{
  "targets": ["voice"],
  "parallel_block": false,
  "shared_expert": false
}
Rows from block 9 of a small audio embedding model, named by matrix and row number. Rows with one number within an expert belong to one neuron, the router's apart. Each number is 500 + 40 x the weight over its row's rms, rounded and kept within 0 to 999. All counts start at 0. Numbers have three digits each.
Before each expert's rows are labels from the 100 clips, of 14976, where the router gives the expert most weight on average: "band" is the frequency band that holds the peak; "strongest on" is what is common among them. Only what is clearly more common there than usual is listed. The data: short read English sentences (LibriTTS-R). In brackets: how many of the 100.
# router: router (model.blocks.9.mlp.router.weight, 4x320, trained with AdamW), inputs 107-213
# gate: expert gate (model.blocks.9.mlp.gate, 4x320x320), inputs 107-213
# up: expert up (model.blocks.9.mlp.up, 4x320x320), inputs 107-213
# down: expert down (model.blocks.9.mlp.down, 4x320x320, transposed), outputs 107-213

# expert 0
band: 4000 to 8000 Hz (53)
strongest on: voice: female (100)
router.0:529516507549590524483517458492533550541540496521465533548476499499498455505494469463564505540510511535501517537501497556517453581507565517539515531412544537516536500516498483429567561466485535507474458487558578519450556506500563490527543540484457546599517494524524552484469515448493471565517495551501481464552520488505419
gate.0:494530546534461494524539533487529478461537492519498482477498472513544480525509442502490500507512499457499496493486478473462558514545463536480444593565500533531510470578522546453490540606503603470533454483484428465543531464576538467470472459520421521526444462475471519506528525397505477511484449553555467484480483496510432
up.0:456488450513525446537450467514498520477509512532487573497506454507527432440416479505541501501529497507531477531505464486499525551519481462513477522557487503508481529509582507492492525522474526497518417618520450521431482559524509458446512447474475508511530527439431573426497578416481501526485500507476509544512506548490423
down.0:500484388554498474543603520470553519465577501588469522561523467538485465550552511522546513479460450481452498489451509488540470530516519458460529552537524573534483596436473478519504539507481503482425491481484454546435464503460505431507491484493506487476537502519433424546486440539505498493439526432515463493473423494502526
gate.1:501479506492487486503497524449522505526480531468464533484524507562526448447552508486539522587520455521555473481473440424466593463489467511566426504418531525513497482554465516482469518540471526589514530490493541527512524556549451515526529506468539525430455502501496460569527479516535457430507565577410472573558496565587484
up.1:481489502463470533599438398500511473498555514608487443453502466475501527486428476536487480527427555509442527492481527478500438471514517499461508554523560474442487442561481569511492476555537532478468566505459485483501534578520497469479548525532509405552541466485565496441503433459451527538554554463514429463507561481582460
down.1:537537451470447519497412555583513539564467468512453491501504484475511476482514506534479541452492519487503502499530511553465409479470483529517461456491488482596495548404435529447472495575473489523535435536515521499465523497532506448452538442537548476544496531489469490490478515494516500438429504455514516459521467456530529
gate.2:560523481545511501433479479460501492526495453566464472547521476496521489545536496488509546526486447519534544460485543474542430451523529496527499577548493530454477523582568542403469521474470531467530416477517496507566550518463527488504504485449494546531403516481527443496557573582475446497530527474551487482560507491475634
up.2:465529439449512533503544484524541503508369507507467491471503494463465475509521464478572503499512525489477438528478449526487497553517445561436512473529523476455465469477474494533527509554530565573484575522472500512458429497527482471531437439508558567454503527456540454552478470490523536529449516477471554498482520466517442
down.2:507447448561505501499579502570494519485492554470475440490440411493468516502467513490524450579491498514517561525517511564536495512520525596521606539454509564541440619553567477570499535490464509441475485478509454563468525517464517494525547513490523477555439462545546562548529482475494510460566489461481545490573478493485513
gate.3:536477422509551512505484564519556581578464524470504386556500518568478418460511548499495497514492479510541514541530470509538443451545517517526483540506515466486482527491532512508437474365507453516521559473482542506472399506559448494509512466475449459470486521493528438484501502506486556467477515534528531509466479537505599
up.3:423461540483493472517547472512431522463500520482532487504454550527444551512409548428510460462534462484435459464452542511450503484445409518509501521419492545526539430416519519484521485663494535458522513488595534513538541469497444577474492537481519540503451448506552531502443502487495516472509487490529521407458501409492502
down.3:540562482474477461404547469455487451478500466527579524520486414518573599511474513458507539531514493507517580524528457444467425470518563502499492434469514483461473518489535611535575515472500504494537479470452499481483544521498464485542471555525498386469556505478553500471432475510544460530465510432445506437513454529486479
gate.4:573504477520531436514480470554496504560547572497559495483527496490470498474509463486492516495511541599521540493510516462528422478511504489503523477471536504511499489440422473528495473462503518455505539459478601520498436448486533499481510514513474469620495466455560520576538466381516540478508506562504434501505555493491484
up.4:470493476463527562509538573510458510495486498497484518508478511462540510456525505531502474573447470463518510514429500536462530506503513512463536460500513542566564507541502462485482487590531545515538476546433478507504525518563497485516482468508498484467483536563468544492440510592464531563435454462443504459492511465483551
down.4:510517483458521513463535499451523516488544486484462414531431538547578516412452516509475511473465453472514514519530539459514541533452488431555521512510476545511517525497429480514528508528488494437526509483509504432554439525436539506512604521443444493503511510535523522414513498525467532542597519527498441514535504477496578
gate.5:505535477475454513504423506491486453565520552528421470526507499518513459493547522493512483533478478536484538530577493531494449492483490513464416529547522459623456555538543551539494528477549461460520421462515432482464574538540525495472548444508550519525502473546511501518503527517485549489534464488474515530483534486520583
up.5:531494547490542499554576532470523473512535496459530488427494466512505503566542490450498481493442407523507449478551516457533426493529463446450513485520474520373533553542554534495459417447573455498461533486505601485523428606523495468508449571501461477511537467488438505477522434485537536434484531580504469487520501483558424
down.5:489542474493450524496515575510555506547499530475516427566474468492474577532472572443520461464543486508479558492482535565479486506519509509528535500512548459460482563510460551524501509549468488512515577507533508529462448510423471506485511511500514517470478527434383476486511468478564500538526539442480512522511492469484437
gate.6:467580501528531512472493475499509477501540539490500520510452510500493547493495581516563524469477494486480489494448489499481449483515463498486505521504522476538455438507483482432492496670497506466489411448471489512482466488458562475535480548488349476443504542470480487489447502428510495495501523509522560460471525538465512
up.6:535557489522523483497475451538536439483478431494506578536497496471565531490480539499477485492478492498505535454472514493518519522487459531465504535519518471471505472500460515537461551507536496503479491505426506555496449506504474463539539555539437466466456496511508495542426418567582542551523550527530521471476541546458450
down.6:486492539598486454513465465445561470519520487474527526501481476540549510538519521477550494475537513534463474560550547524533508518550546412517487547591531483549487507532530495436515520446472556517517440542536460454510599537469508516462496498458546548518507428497574480501494518457472481478540519510475585499509481549468451
gate.7:511490540526470535518474456541496466512547469485538451549472499497597436445493562519471478506518485504546522492514541511444536455491512479487514460462524511470477472517483488518471552476407533451537429518474473549566537461507473509442500525559518494493452510476405527523437568575497503474541497577536459546534482525441554
up.7:529510516504478522501510481502530440462500508516438564539582500461507548516458447477490478531546498492419502469477430447549432444484509522566480535546489526492472488467506507443494499483625460560547565482491440524541466488499496512450450509471494462488575516489549515452542513484435425497500467461516456500485489552519475
down.7:445507512501470534466552493513532458456481532486444499525498462501554459514450494505499493516403537492548520516495518466505499527534510491535431513556486552557579578479489466556483520598458527487493579498513498492463480499537539474531526438530471511495505501530517562504466561440473483473517477452531511478533508532477543
gate.8:516493489492506540478467450462477515467561531537470528526482476519444477505525492433459516491465490483484454490575561542485393508533490505525573522564479576604461422454523464521516426555517588519540414477515484502542570467445467491533519574494453504556477466437495528463477503457500470489583481539496430545496489540500522
up.8:509507527490479508500438536509539473477560528484459526528502499497470493478521471399433489454462462488472460467610539526530482479528475493512506511587483569620525443492521505539525453486510551553518428512515510521513579494478463524527507489502452437541470502469519554475452499479491463500543533518526401567528441530461508
down.8:450530405493490524475642475514435514398507512452506513487538469489512519529464552563526450501544499505495405485488431463511571480537499474502453522471513498557471608494494501524489595536544500487499475516491460515498602455543494524471565484512502489440504493521396497552558447530488546486439529513514538487508431488452515
gate.9:504434431467555447539373535519484504477547465472503509505528577449414547553539468479534542521449516537503575490436491537508466453557488488482498485461452557556487549496566558482519501483488539437499531467494397493458554441511581549503509470494441565529416441435465512515465509499483598559535493502487486541507497475520466
up.9:584486446464507525506565467538503441501475480504566484464491481514491495459445509518515493493510477517495525591495507499486466474556551551445476472491508482567560490475505482480463507559523513519484485476539511539497490535566565481553582507427450423550485484474478548500379496468479522489525478520517539494468370486517523
down.9:550518461429487459466534515532509459529470484560502383479533559527537521433500461527408510465509525503459542464516514472543519474528440494518471513432589450463527471494531450498502499551477517456460539441530500436474501466512551518502446442508512449470493520459489466503500553523575503499550507472477530495478533528492429
gate.10:462424414517553508491509506516503518500473459499510434475533503489460404547501508493499495508473496532474531507514529496538470482545511448550481507478480515550506519545569474555460538538535529495473450488519500535490496554533528494507557516477539538452475482496487461557481472507453559448495519462507542479560486527486536
up.10:480489402507534431446499449504487510505483488461555382488570517466454420472513466499492520469491527570510524498479461492504514494519450491476468526405523539496512527545575540499534481476452422505447414458462521471505548539523466519510422543516474529478536486478541502496539540527487488493511494471523536536477500518505564
down.10:451433446513545554517429522503511469525496509464485443495538425546598540579522528448456476542427479513498474507481534485561466484485451468526514448577502523529550521470550487497472572498477501562495372483506488524472503472439454518447555527432512541420476490472480511487495546507466479494483434506457555577512538500492541
gate.11:480423491506506481474432463567521528441471499587401577487483512507541437565502505445543498441541506502477448502530502496447533517463486471515497479389520479394514563494473482507524405475537546499531536533568494506510497442425479497483522483523500466530459506530427538467508564482526541549449533510476479522501461419477544
up.11:499519476515466465508522524523491536455534545442596449494506415527474537474503546528418503491495478447516499493531484576541415477513529557493508505596480529475491463513557552468460559414411507474531381448429507496511549501568518536481473480469409520458470481448561529465448445474488548490517468468552519513482488529474410
down.11:492452565519522544375466493539456491455475499531498459552557526532479484522439472496488523506546522492574462538439516468430427552514502456499471444445552563496494509469515424514506519549470470595532567523496546478542438530492475518498541516517463495517527473483531517507542546501481538504519516498505444531484526522511464
gate.12:458454603504500439538503472534464502509430538468515488486518445497555570539504501486491480551524462487441527510489517492451530529453527509483518444507560458574433523420437485503477504504532522419502534482521538525493559462467496564473510490542541503464528505515555486516595430481536538551536476565492463485510503456498448
up.12:481528363546509551497488589503480478478581500470430477496496531484497487483474521486566499420454406515521441469503452546527421499500467471513499529487473535438511478536565530463505582446490499555523410511478483450502434562553536481545485479481463511531449521450439496535484562562479472494491496529574581502528519519481565
down.12:526580528453511498449491434516489470519449480575469542471458508527527496513493507588475566480423507487537475530504500523499505449532452472467504487482534475412437508535442498536525480509464477460511529558571527485497548489452560500429487548489482492499478536483543535535595471462522441458515484446459539535494481472478517

# expert 1
band: 1000 to 2000 Hz (59)
strongest on: voice: male (73)
router.1:487510488508494523525464516513505464514492525459510484517529477480530501481557547510498489559518507512548504509478523515572446534547495518489542550547488463439499594499453513524490524459557546507520532515499373518484417543463521515472479521510494486469513523484459525484533522517521567533479488511527448485530502534484491
gate.0:531557514493498496499486474483467521504525581477533517547550480539516492505560505498506485467551509543540508503535487489513494567489509451493529477522479463508475546567450502443458525501489528403534492491507484520473394471514542540499427466465605530507465506542416483486468472412409523523527517499455519504511503462477498
up.0:548520609541472507512482457463450539536534545474577533512508409518606543504537518489468522462553481513457542526606484517519479504564454482523511482544450457448514577477440498452484500534433519532526454494500506542497427466507529528503469496532587450556463498495457503499437496485478496508504486449518480449461495451502573
down.0:529504480415531467580506545479541432534483518491520422525479528528500559520525471475462466516493444472490492493472513486500508468453497522509559476481499493396506481546483493526424432540521496480540473435541514547464591474484493511472501544512536514533480489501461475492546509467490480525516515454467564542505459504498477
gate.1:522545516527492493535498505469506513452524516492489543490483449491531526507507501540498479502564560530479560503529465414507454477456533517509484492520518533518530462559444493452405493487524564460483482483490504499486523512490486474519515455461456487546526443515495593429521496558488434528460467484485530586438438488495563
up.1:538513469520428513595405492532470497533479507469509468548494557508521456531531450485451517526441470465520467521457478512482523502524471453516513501532470458540462562477546468541536469544481476525497455557550503534524523483534443544410445539454450502505555533495550476537545485438477562479526514497440516505454502481516509
down.1:430510473488457466509503486521461453534475592506558552464540512535515560475510503490533485497527510535520506522479508447495550500518487573471462525529449511489408545502452443472500519422475549478425514435491489512531462527489434548484502390517492493499500492512480495483505500472488506492539578448511582504494457507474431
gate.2:511616412469462528510513549496476529546558480460505420514550491569462534520503500510531474492545491448489512502460604531458430450513541522417508501500534412520562529568494486525519448442482436603503498553477409442456434481466490568513566493498471469475568504514559520475450530427456551498435485491487564493518485513518459
up.2:491479522545515508490464463539540460450425495473414503496470507474451496505539501528492527557499560485508568504518446471496583529527479499469464520586459547446459486471497530456485551614460425424533421468546465540499536545593448502454489507530440524490431459454469542550521490505518545449472510537506493455467541538476511
down.2:502475482540483425560515483489508541516467503466506533434454545490565588457537488500506524492531507514541460527513523507518510476494461576527508534482421451468469463537482595470456520432444482491473456522455517497566567555473485527535484453495485504516445487539532538485503473532499557523583511460497482527483499448484481
gate.3:485517575537501457475493404491478468470508453489586568476490495524469481493504528548475542500519462479534511583485457527515500503489469507437526547514498452496508551494541569545462537436477450497483499469567495489481541486462541432422529477535472496511456498454598520501527396493529548549497460478506559554535481519495475
up.3:498469459523451502557493470498535493473551539546433541541463527504457485497516474427481505521545545478500467464523552461455531480473516499480480477523494528546467540492455444458549493569576574563520481515467476470472511521501529552539415491468513494425537521505533472456488515503506502416465483534491438508438481481551518
down.3:524492535479525511529600364480487537452506517419543490536496505496493534461530485473471466553584486573487531517478593478476536533532489501511507412510466529494480526526496514495538443463514534530477512566510531485450515494543459496449514510562543555435423501502476461518492508488513495547508589511514398595464490546486426
gate.4:487581417523464500453464437501451530478534473500483540511472550506483534526563457402450468484399473452477512517445493447534461542594533517514515599522463506472557475470571448530529505464489508478514523537515542480434479456462556488517477556472497481534547540496555496486499541472483453457553494463523537483529449494513464
up.4:507463522525530491400538514490537514539482449517491454493411473506564516468459450544404520463398478520531506447506511480498508532418525452464517587515456527408503602516476506552500462512544477532537429467549528535517526557510508570455501438547524499573486474461533507552519488464496488461563521520456554502602500525515535
down.4:542512504488483547438496416489428450486482520559538465467462550546441468488446497476464585494557498490459463475533515492518617452471492473533446570448467512462565497514551511513555539472485463496485483446561548423460605459475480512457512549474528465496449515511529456471475419446474488493480474509501517487488545481588565
gate.5:501524552476484496558548495505480589493551420416508521482497457508493498486525526442488509422529473539523464499464456468573548541499508472506496472388436507522490520482484523511550567504432451482480518490460553452482495521448514531509501463490485486602477465472503524494520528523501471533511573524478515442528472487486466
up.5:458539484508477491446472535535546527461452596485494509504465554575432476498507410545514526535463429430453470540587516507472438510482515531584476529502510486495481477483496563512533492445534531436532419487461482525527547500461495439541571515493492478501491533462505502482529486513506494548479511488493470544470449415493543
down.5:434556500520457386490505559523533453526547477518444560547508508526559456466457513473532575462558521559462524426486439430481452502534491464498541474480456499504454487493514487538488531447520524477484426467513441473442408499540459522541497461494462518477475503535503391554529510552451527540571469530515551551516484480534549
gate.6:545503467487548499495478495496532470519473533416538480498463491508481392487484515456451489518539477470499497545509529545525459483469498503513529542607498482582572472467575495546474538529509650642533484513489444501518476491547466519475467447584485526497579521450543507499486486515527435543454502414484527520475492564494462
up.6:567459478481494518532516477516523521455530494432521470459564398543455537475479489430496444528455483501520509545489547563548431423465488485477513533526499535499572449436506498470396535416533465566506485500515497513501503483512502512494414450530541476577575454469610572468474463477504524519456490424513485454468539481539547
down.6:475585518483466482458512529488470505531528488478471507468496535483512523538440456525529534529514501460494432533503516507538514488413580509506506518531552527499481502496540571503517484331513547508451532522459513508485501562422519496509511476463445598502561489511440473524525480472476510522479531530503478488519468499495476
gate.7:493490461537454422516518549538500509517521467463495529544505458520511612502470491549463510477510458529447400524510560516482449443492495493486467531454451506520495567504529490535483496523550547491475538523510592546484545462478534468523561464547531505634489495511396493483461481580511541504501453501531457542545482524544491
up.7:468556447510519446566475458502446525486451528470551505479521404489541541507501444515513494503451526476515455491539500483483451486530474499478483446550492509531438529469425513418507460624536512504547478593494475518503505455497463526448456543493525445543636506394611506550519545496551530535546445492504509448538504518546602
down.7:504548500495533478502501516450454520432519523445442554520464475524446470518485503570446586488521511474432556457531511459489466475530523557549416530464458527542468478483530452546519529466467478506522428433489506486512543526541571511510478551464480541440468506559468450447428479449508476440492507457481498523551505460529533
gate.8:534506512497483490572546505460564504524470427482497481491555544521513446515554561498427509571563535480510461542571488574517521440495491555505516610617542531474501478493455482489502479554492518453490502574460522490529454490526505513483458543501505465504560476447567470524507437520522487478468508540503501435492499511503484
up.8:504513523565486524495492559481551524426405489519456453518540533528480458474577515487525511458507553533452512519511471507464546412519470524477477568443434531469555501562470516417534484542461446436475466482433501532515415533600514540501575570477545507521441496503466497500469520523528516487473533567541515467478528469471484
down.8:517480462501507539505547483483451504511504457465528478450525520499499590451494459507476482431452488490526541506476482519462475523526497489470547508433474475462560515553485423491483533630523456467491388530551453464546516542580537498527502618523475533447529484488505472536525519461504481477459488483506519510529506632502509
gate.9:579502609487425512523457476484535490458496453570498549514458488494482496430466532503523511479472469468551475515475548555496431445503532501495502491476482503505474453476446494535527543478452509462480558527522497471485494463437510530553533538502499477497509472459534547439488510477513477533517498493391541505499578472468498
up.9:509487476467518520506500452515481510518533540528492507490513547459467459479506507501466465503460462480478485448497502477401553489500510531573517532560467462520524510463506532485425453493462518511459441426577521482455496562475506485387572553440451493453402533517472504411584462513582491417480514464544546484511514572490477
down.9:456479536463515440523574471524474507444481452628532502522547540493506567524528510432489448489466509492539528478481437494458495553502443504540532570515521534507500519535463522537542580531548485470457444498508420407504470532478464527511463549483539523479505475493587493571498581454529513502474474450520561473480565420480475
gate.10:497585456498473459526600473526507523462564520543437553454510466438500469480511491448508604558499493497470509472442540538551507485501487483464484505473463530474469482512500470450537444446494510517478537501548479462519518484435498546572489500507545484483551552475527555531519615532458474531546494498449533539582475460453382
up.10:507505554466530533432491467538507530498511508458530446494575496470492461505518466527530465511613447527552480547517547503521514528535538503493438518456531559484524473450468502504456467593471477513490452486545559538477476471523538474411469506555500461502461475542594505493484526389465542444519552497519504521508516531566455
down.10:468591473447493465491435478549467517509534512482446454528504544521444437484548526516473516445506568488504540480500504487511515530432485546521503513507477513475492536458447561519518475461506523467448538466521535495572489470479500459499509488465504493491512505503493509444526500519424535509500574506480475487470470469416486
gate.11:475576520511490464552427459441447587472470442496474523494461502516536428439451535530488514415519494525538506482488466450541465497531505497416527403555484467524461507480477494537506453406503511498472515492524446495502479526446503480577454583534431420539493508521549544475519490545564499448517559493437557469506483495459518
up.11:509487552473508505529447460483539559486434458490482475533468540532623552447416471530532484386524451570533506478502504476571559522456523532440475416521503507554501522495492535434489504430535481447490542474554589522527537516443487519525444488530524434535516493517603506503531454553497569444561532547500514497528515478460509
down.11:514439474503556466555513520516521525473497514507459462481591511461432465539516473578463521532452475534527517539448492549556445472515503442468469446510502467382519486480588426407415479418544563443596502484490497401523499475469537540513523485484461533449510526512612515477513590508488487514452439486500505511510519449538559
gate.12:491578523507489514507467477544530572487534522429463528506538464513499458480436520543461517550525431517469535447566485533473502565520561453456538460481570487453542481526556525528503521463481467539564427485514548466516449460509554497485437470445401436491544541545571503515450554571560490498480517470462595555481482463520438
up.12:565500447480452527506557488472528469489483513635568538551430507465514530538488457468596456481496568507492436461409520400486432479434513506560488492582513606423551485511431505441509482562504427491499402499547415506534563504447467485511583549459479507579547450492486541496539507434483426469531477485495498523535541508527557
down.12:490500545541476488466511494456514542517528525455583502507475500506532519468527480511471498485466469544481557476485462487514527531524417457487519472469459515446501548538504426566572513581471560457508521544490467493513500510559546519555512484464547435493434518397497508505493534465534482556634543432486498483434453495456503

# expert 2
band: 4000 to 8000 Hz (54)
strongest on: voice: female (96)
router.2:499505500511417465463517513519475466476496502532492538456485549503506572471503523503482509462466519472487508414443508438413542444483446503491461503532528492549472484447486494520444480550412433459405541535460519458442478472534438501513500493487534521507500482529517450505444501515444498510442525465493542508465502460457482
gate.0:464438495460486439455438439498488511468495517439438621514503509511544419567525451498479510494538467549516495504457573502496492487471507513510513512515538438498522448534487553512531467493428485458505481515524469493544585470580467508552555474501462506503471459475540522539503491509503564430537523464519494481506449515483494
up.0:473499504530500464515542479527549530512427532543503447522597509518439454465526529487501526504489504549517471505478560479545480575501454535469533545512470527416450466482521531407520532491486452518444568520544519503524575520475529504440502479478487525483472492443481493473525500501523474532495482568521488485452521555517533
down.0:520558567462449519490533489536524490553541508470541525508502472572454414470547515383459487509520500511443577521502522517496487552476457573469508578517502418547442503514506506509542557543491465456518476475552510593505532519454588480541451458470510477532493413462459482525501440481510499475526472543491452493544488472466499
gate.1:454500482497503514480529584491552484467540446560505437484488497518454401522494404455501541476471473479492425466504553533552546490483551510560442553519405498492515489461535415518564546360560554476445481481492402486539440471494547523447444476525523519444509492554559437513546528566526546506502559465541513495480503549501477
up.1:468566504495522503473525549495536510424503418530461468517510457572426460534524476499519481503493461500495513497519485528543513425489510501560451490486469517528500519514458540465561642399505539550472480526473439495508529535520495492510513475504447532510531520561570420520507581573478473452504537474463520548454476459530474
down.1:539464458461494461476408439452492547550429500441484591540471491553516481466463506538472607493511466537519486534498507504419511521526471532540543524449515474501580516572470515474467542493561473504553520480573440464505525527489555545525467539449524513476467506532540477480465486504500496541546482505509471513465510513540493
gate.2:505531434506545498594476581463525501485506478484475607550482511497480557532487509464549514498532510523517455519510485578517493527515514454474479452520501500452500521541544489502440488552505499481488440441506438471381473524494499433536482481545460539525477501479524514556481479445493420520506490443471493514528523465430504
up.2:473448542633451521565442456515505544501528506422500449513492476501533593522520565423517468479454474472508477515496532451414559480457505523528472527521469506491508480548481479547531530551480500477503517497555451488531531468512520449477517466491485480534494503523419497528522496493485538565481497543441543429514541547470503
down.2:526472491494470538433435470493551523500451476441467528541480485497499460426452576479517553499487463533475479485491504525486513547545501519498560413512509478485483517487482470481556493485471512464464586500478534513572457476462499468435450465481560424497500548527424464454512513537439503503528497467477467498540532515525506
gate.3:534443435522459451479549571469507439440564552452574486487499453492477606533509566479510481525499497488448481513505488459594456468493532496518451510491455504549547463517418547502441424556560538508511427472488454552466507481536515480524513484495572498403450488458473480531478581535531493556545532552550513425510498522542575
up.3:572457388515498479500552569549484532480548610436513503514530427511455575545563541454501526525511491539475459488534489492531415494531555478500440476484484480514558488522419502478445509553512567483483416477514459525464467497521520427522541486523544509435459514442470474523443583538512476507487527574535477420516494547518570
down.3:432535541437502515502463531521463497486537500524528503463542552466474454534490513482538477519493476475546574528474429550461407535505454485552479566416500454497473470519509542535578441519468418470486504550542509461458446500470505450454543506557524457468433506493518505562506565501462549533484462508476476490476546475544445
gate.4:535541550489466505513463508488554479496469581618546522481509438462486430429525477488509517429505508473464552575508520510434583473487499495488519513534499521542488519479602492491550506471431510456482589493454492573505463439476525553548580522492511495570517461487554510483495510465485433509428507570471477551493528504428506
up.4:561580598547489523481511483457498552496469524570483601529511479524508491456514491547572529470530538498463520533479477534496529501512522532550501458471458524493517509543511513495508444431512430436518531508528498458522424445517498543573589442469607515554552476542541463527525413389496451482447500569466446552499490496489452
down.4:422509475452488468486530537453497514512520516451454493489496530482541526434481478528559483489501513536462556541516495511532471554577522493594529519497448512548438409429478517401547464493462534431523462472459523487532556499562507497494464496479494550542528534488468557499514501528522468473483521528443497538481551553502672
gate.5:527540432522531459430529489527522540535467516537510490471555459559442501480493440458473493515492520486505477508453480508491508534501493520487531493553443405526543522497438497448507533462526507526471478510483494470429541508491487520394536525455516500491566486562540573558551475518547468567475484523517520534513462557560528
up.5:446468533495505539461456523526506511522524515613515517527498498490469553465460501500504450521587459520490487542528501510490532505527458528558520495511544475478550513547498511466514502525497509474490476532523457479533483450543512481559468439456480549448446464466552468487462460447455498508440524548493551470485496469531474
down.5:497557417459523492477509470530454532523533471511505471519483498477561481567486497537548484508502580523509462555518569527488430486500532541506521411384471522553482473514454442438574482439563468570517490474434459497550510414443494508499580495520477486532577484457587508587513518511454452503550532424427526488509518456439470
gate.6:414436430496475451476494514508492536497492541501552559536464472513486440556484450519493490497525428456484461515538563461489427513534524504445547461525529528509477550566466539562524452484490509414493497501539487522499447508528501528564523460523555487468565570500458441530429434448477516567392438515505480527482460519509579
up.6:466431449494534519452493455557517494566510522519520539454456562469521405592470499464508484477470446385521495454430512584502451582491519504539542536517478468488458518500470496451531520504510459514498525536494460540480533442496463562455464453468462494503495451575585447516516553506496555492511435513552458416461482521517508
down.6:573537559510459563429472556490532511447495499491544428513513540425491449483484515487522464492511508529517470519507521498534487546451464484521501577440500530486480463514506458539490525513498531489461484580475425456524572500511507524480569485454552451423502472520556533561506608558495508501528548420494543490490537539593493
gate.7:494581485460457487477505597479446512455434497561472419534529493484535541509411530500492565548484485535502452480524510473596565518524508483548525510485540519457515484456467501519477490491485592494467505415478485526522443440485490515525416475507535486424506515446520477468532586542509527509560515543525455491538524535472617
up.7:475528461460451453486482560497421407485484561513523503531511428475516605539433495523448567507494518492514556565526452549486475518521473472574522522429455545555498488446406498536510421493510465498501473503457519558470471503497442534474462576448514455493512512457429467528517520546526508488578480552581448481508497598433627
down.7:493557471493454542505601581463408487597435536507481545491422442583490479487545416470515557521512461499572476500526499504436472555545515498479478574534528475618496478494464514567459518459533471463531536516469494559548536596550447486542507509462531543531469521489590457488500555473470489472507476527444507443489500515451519
gate.8:501522518482516453510436416479503459530574486375462434500526541522435522493438502466471466471481506528480445497523348513500519516490482509539488571478564533558541429440437534471504555428482466527481493546454511554523483549504537511537467506481538519538491516493456508531497539596515526506580443474487475527483497517448523
up.8:501491481524475519457474534483541516534479523512522504582471533516480492455509554548499469499494456540492461504533518531496472472493440461536410542507523484504449492534493492490449463563516519502499439498565517504485553506503535481507489479552494468497628504434533506529525520522498545508553523470480424559473487511559533
down.8:520498418516492505521482534492534499527593458491516444499430435479561552461474572462549500532540451452530536477500503499476387537565489510530527495557531446545544577515545428516524483491449485389484475492470449544433485584501497462548455522517537565512522504468617404479449474501502410494409493466519468512527520543521443
gate.9:457486516507524499546567492453485502519501512526529492498551492481547535440475489523481478509501494469474518560459473513519605474513543493449545471410479533481506512503504493594471455519420478525477489513494484526489543466514519469614539585537481514451499524540529449552501478474544520585422519501541461436457469565544419
up.9:494506548466510521516494518486435507458502555481548542488475521546575458520520553550508519515502444525489512478520509437475402387499503521573442493545472504540459523488452492450477552483520479479430545511440456498498474508494494563449527496508490502526535543532541551528536596573457533469465426604447546581497503494497548
down.9:474442466484554476420412526451447521508501546437532618463465471517476555544495584529465491458507455576547452561542570532484496569566445551490497479479531576464515473449507479547508502551502518485507422512520556482475489508487528483487476527443552517502498477481462527506491487492470464513585480522490508556502507444528497
gate.10:500494493500474557470505491548477535526508502508465497484491509536415474511497536520516571456470527500509517534548502562497496501503453529477483536548465556516504500535513511494521542476501460420466416534535522513478475492513476544427488522483417452515465577457576487431465523614505526426451509485444555484494512469492549
up.10:522544519493501539501492438483486502518483486500485522498542519546494491449485484543514536483482511499492452508574512451534509479523471526547512477585485562480511540392518591567530469502508495501495448495592506532440513517457437524471525508513462471567513538478606529544518505473437485493511501427525551528491493512472541
down.10:494542529507480535508554467428501522470537535402399485533553543575448510520577508549539461484540543481493536539501489541486479551513492501526493508469507510418615557442513576557497475519596472509527487572539571492543461537524418506518504445520536533496466543450535523497519444535569496500512469569457448509485453504550405
gate.11:439406480520543509512495500517464455447505449457456507458534515498534580467586473513554566474492534522474520538444509594519517463402434520497502496489501500550473536493563528438500525581498526530518522505446489535486524519496502521524429488476586493569490487424509530447451492448606537523477447531490542500492536458558450
up.11:542442492512507516563525533507541506554429480507476460495470503475432596543528450532467533468537500511510505538506545458531568498480597450519474449536499509614504534508594495428447497564502589573465471510465476492467487441471504529516419524508603501565520574439495450458429404418466544452441544460498462406519613427546479
down.11:379504429490432494489570525503521478549528532469472453547489495512481538508499524505458451507518451539468462487508493504472432524515501545518465398536519537520530490510478453467525472513503514454509590531509461524540479449498531427461373544533459431506558522602521512410494534469502444456484438461553550466468469534500541
gate.12:486473473488466498525500506467507520497513575518420453538461464544449422481515484414466565484454442540572536510469476471499519535534521481565535504502526567543552569474537499468478514514516519539481508519541530487475481502523582439487459397496470462474463552427643532486464474559507458514526526458494492490529436491530509
up.12:521548471507482590504495491496566510513453435564617483474507512504536613425479515531461504509529508494446478454488491470405541446480543481472514508479450504464513434520490483506521465458571543513548502397490516467533511508532457549478447592504563467474521489544468485527484508541527563514517470515497514524581577558499452
down.12:487497542490444497476498468513445484426492448535537514488447525503489519450481486549555469549563452495536439556467565533553560448564501448494523492440495524546504515499497533527451576497450493465505556447463481517459488533483587431447519596526611490548570526438440481616445456485465515540457458592480551525522523522545546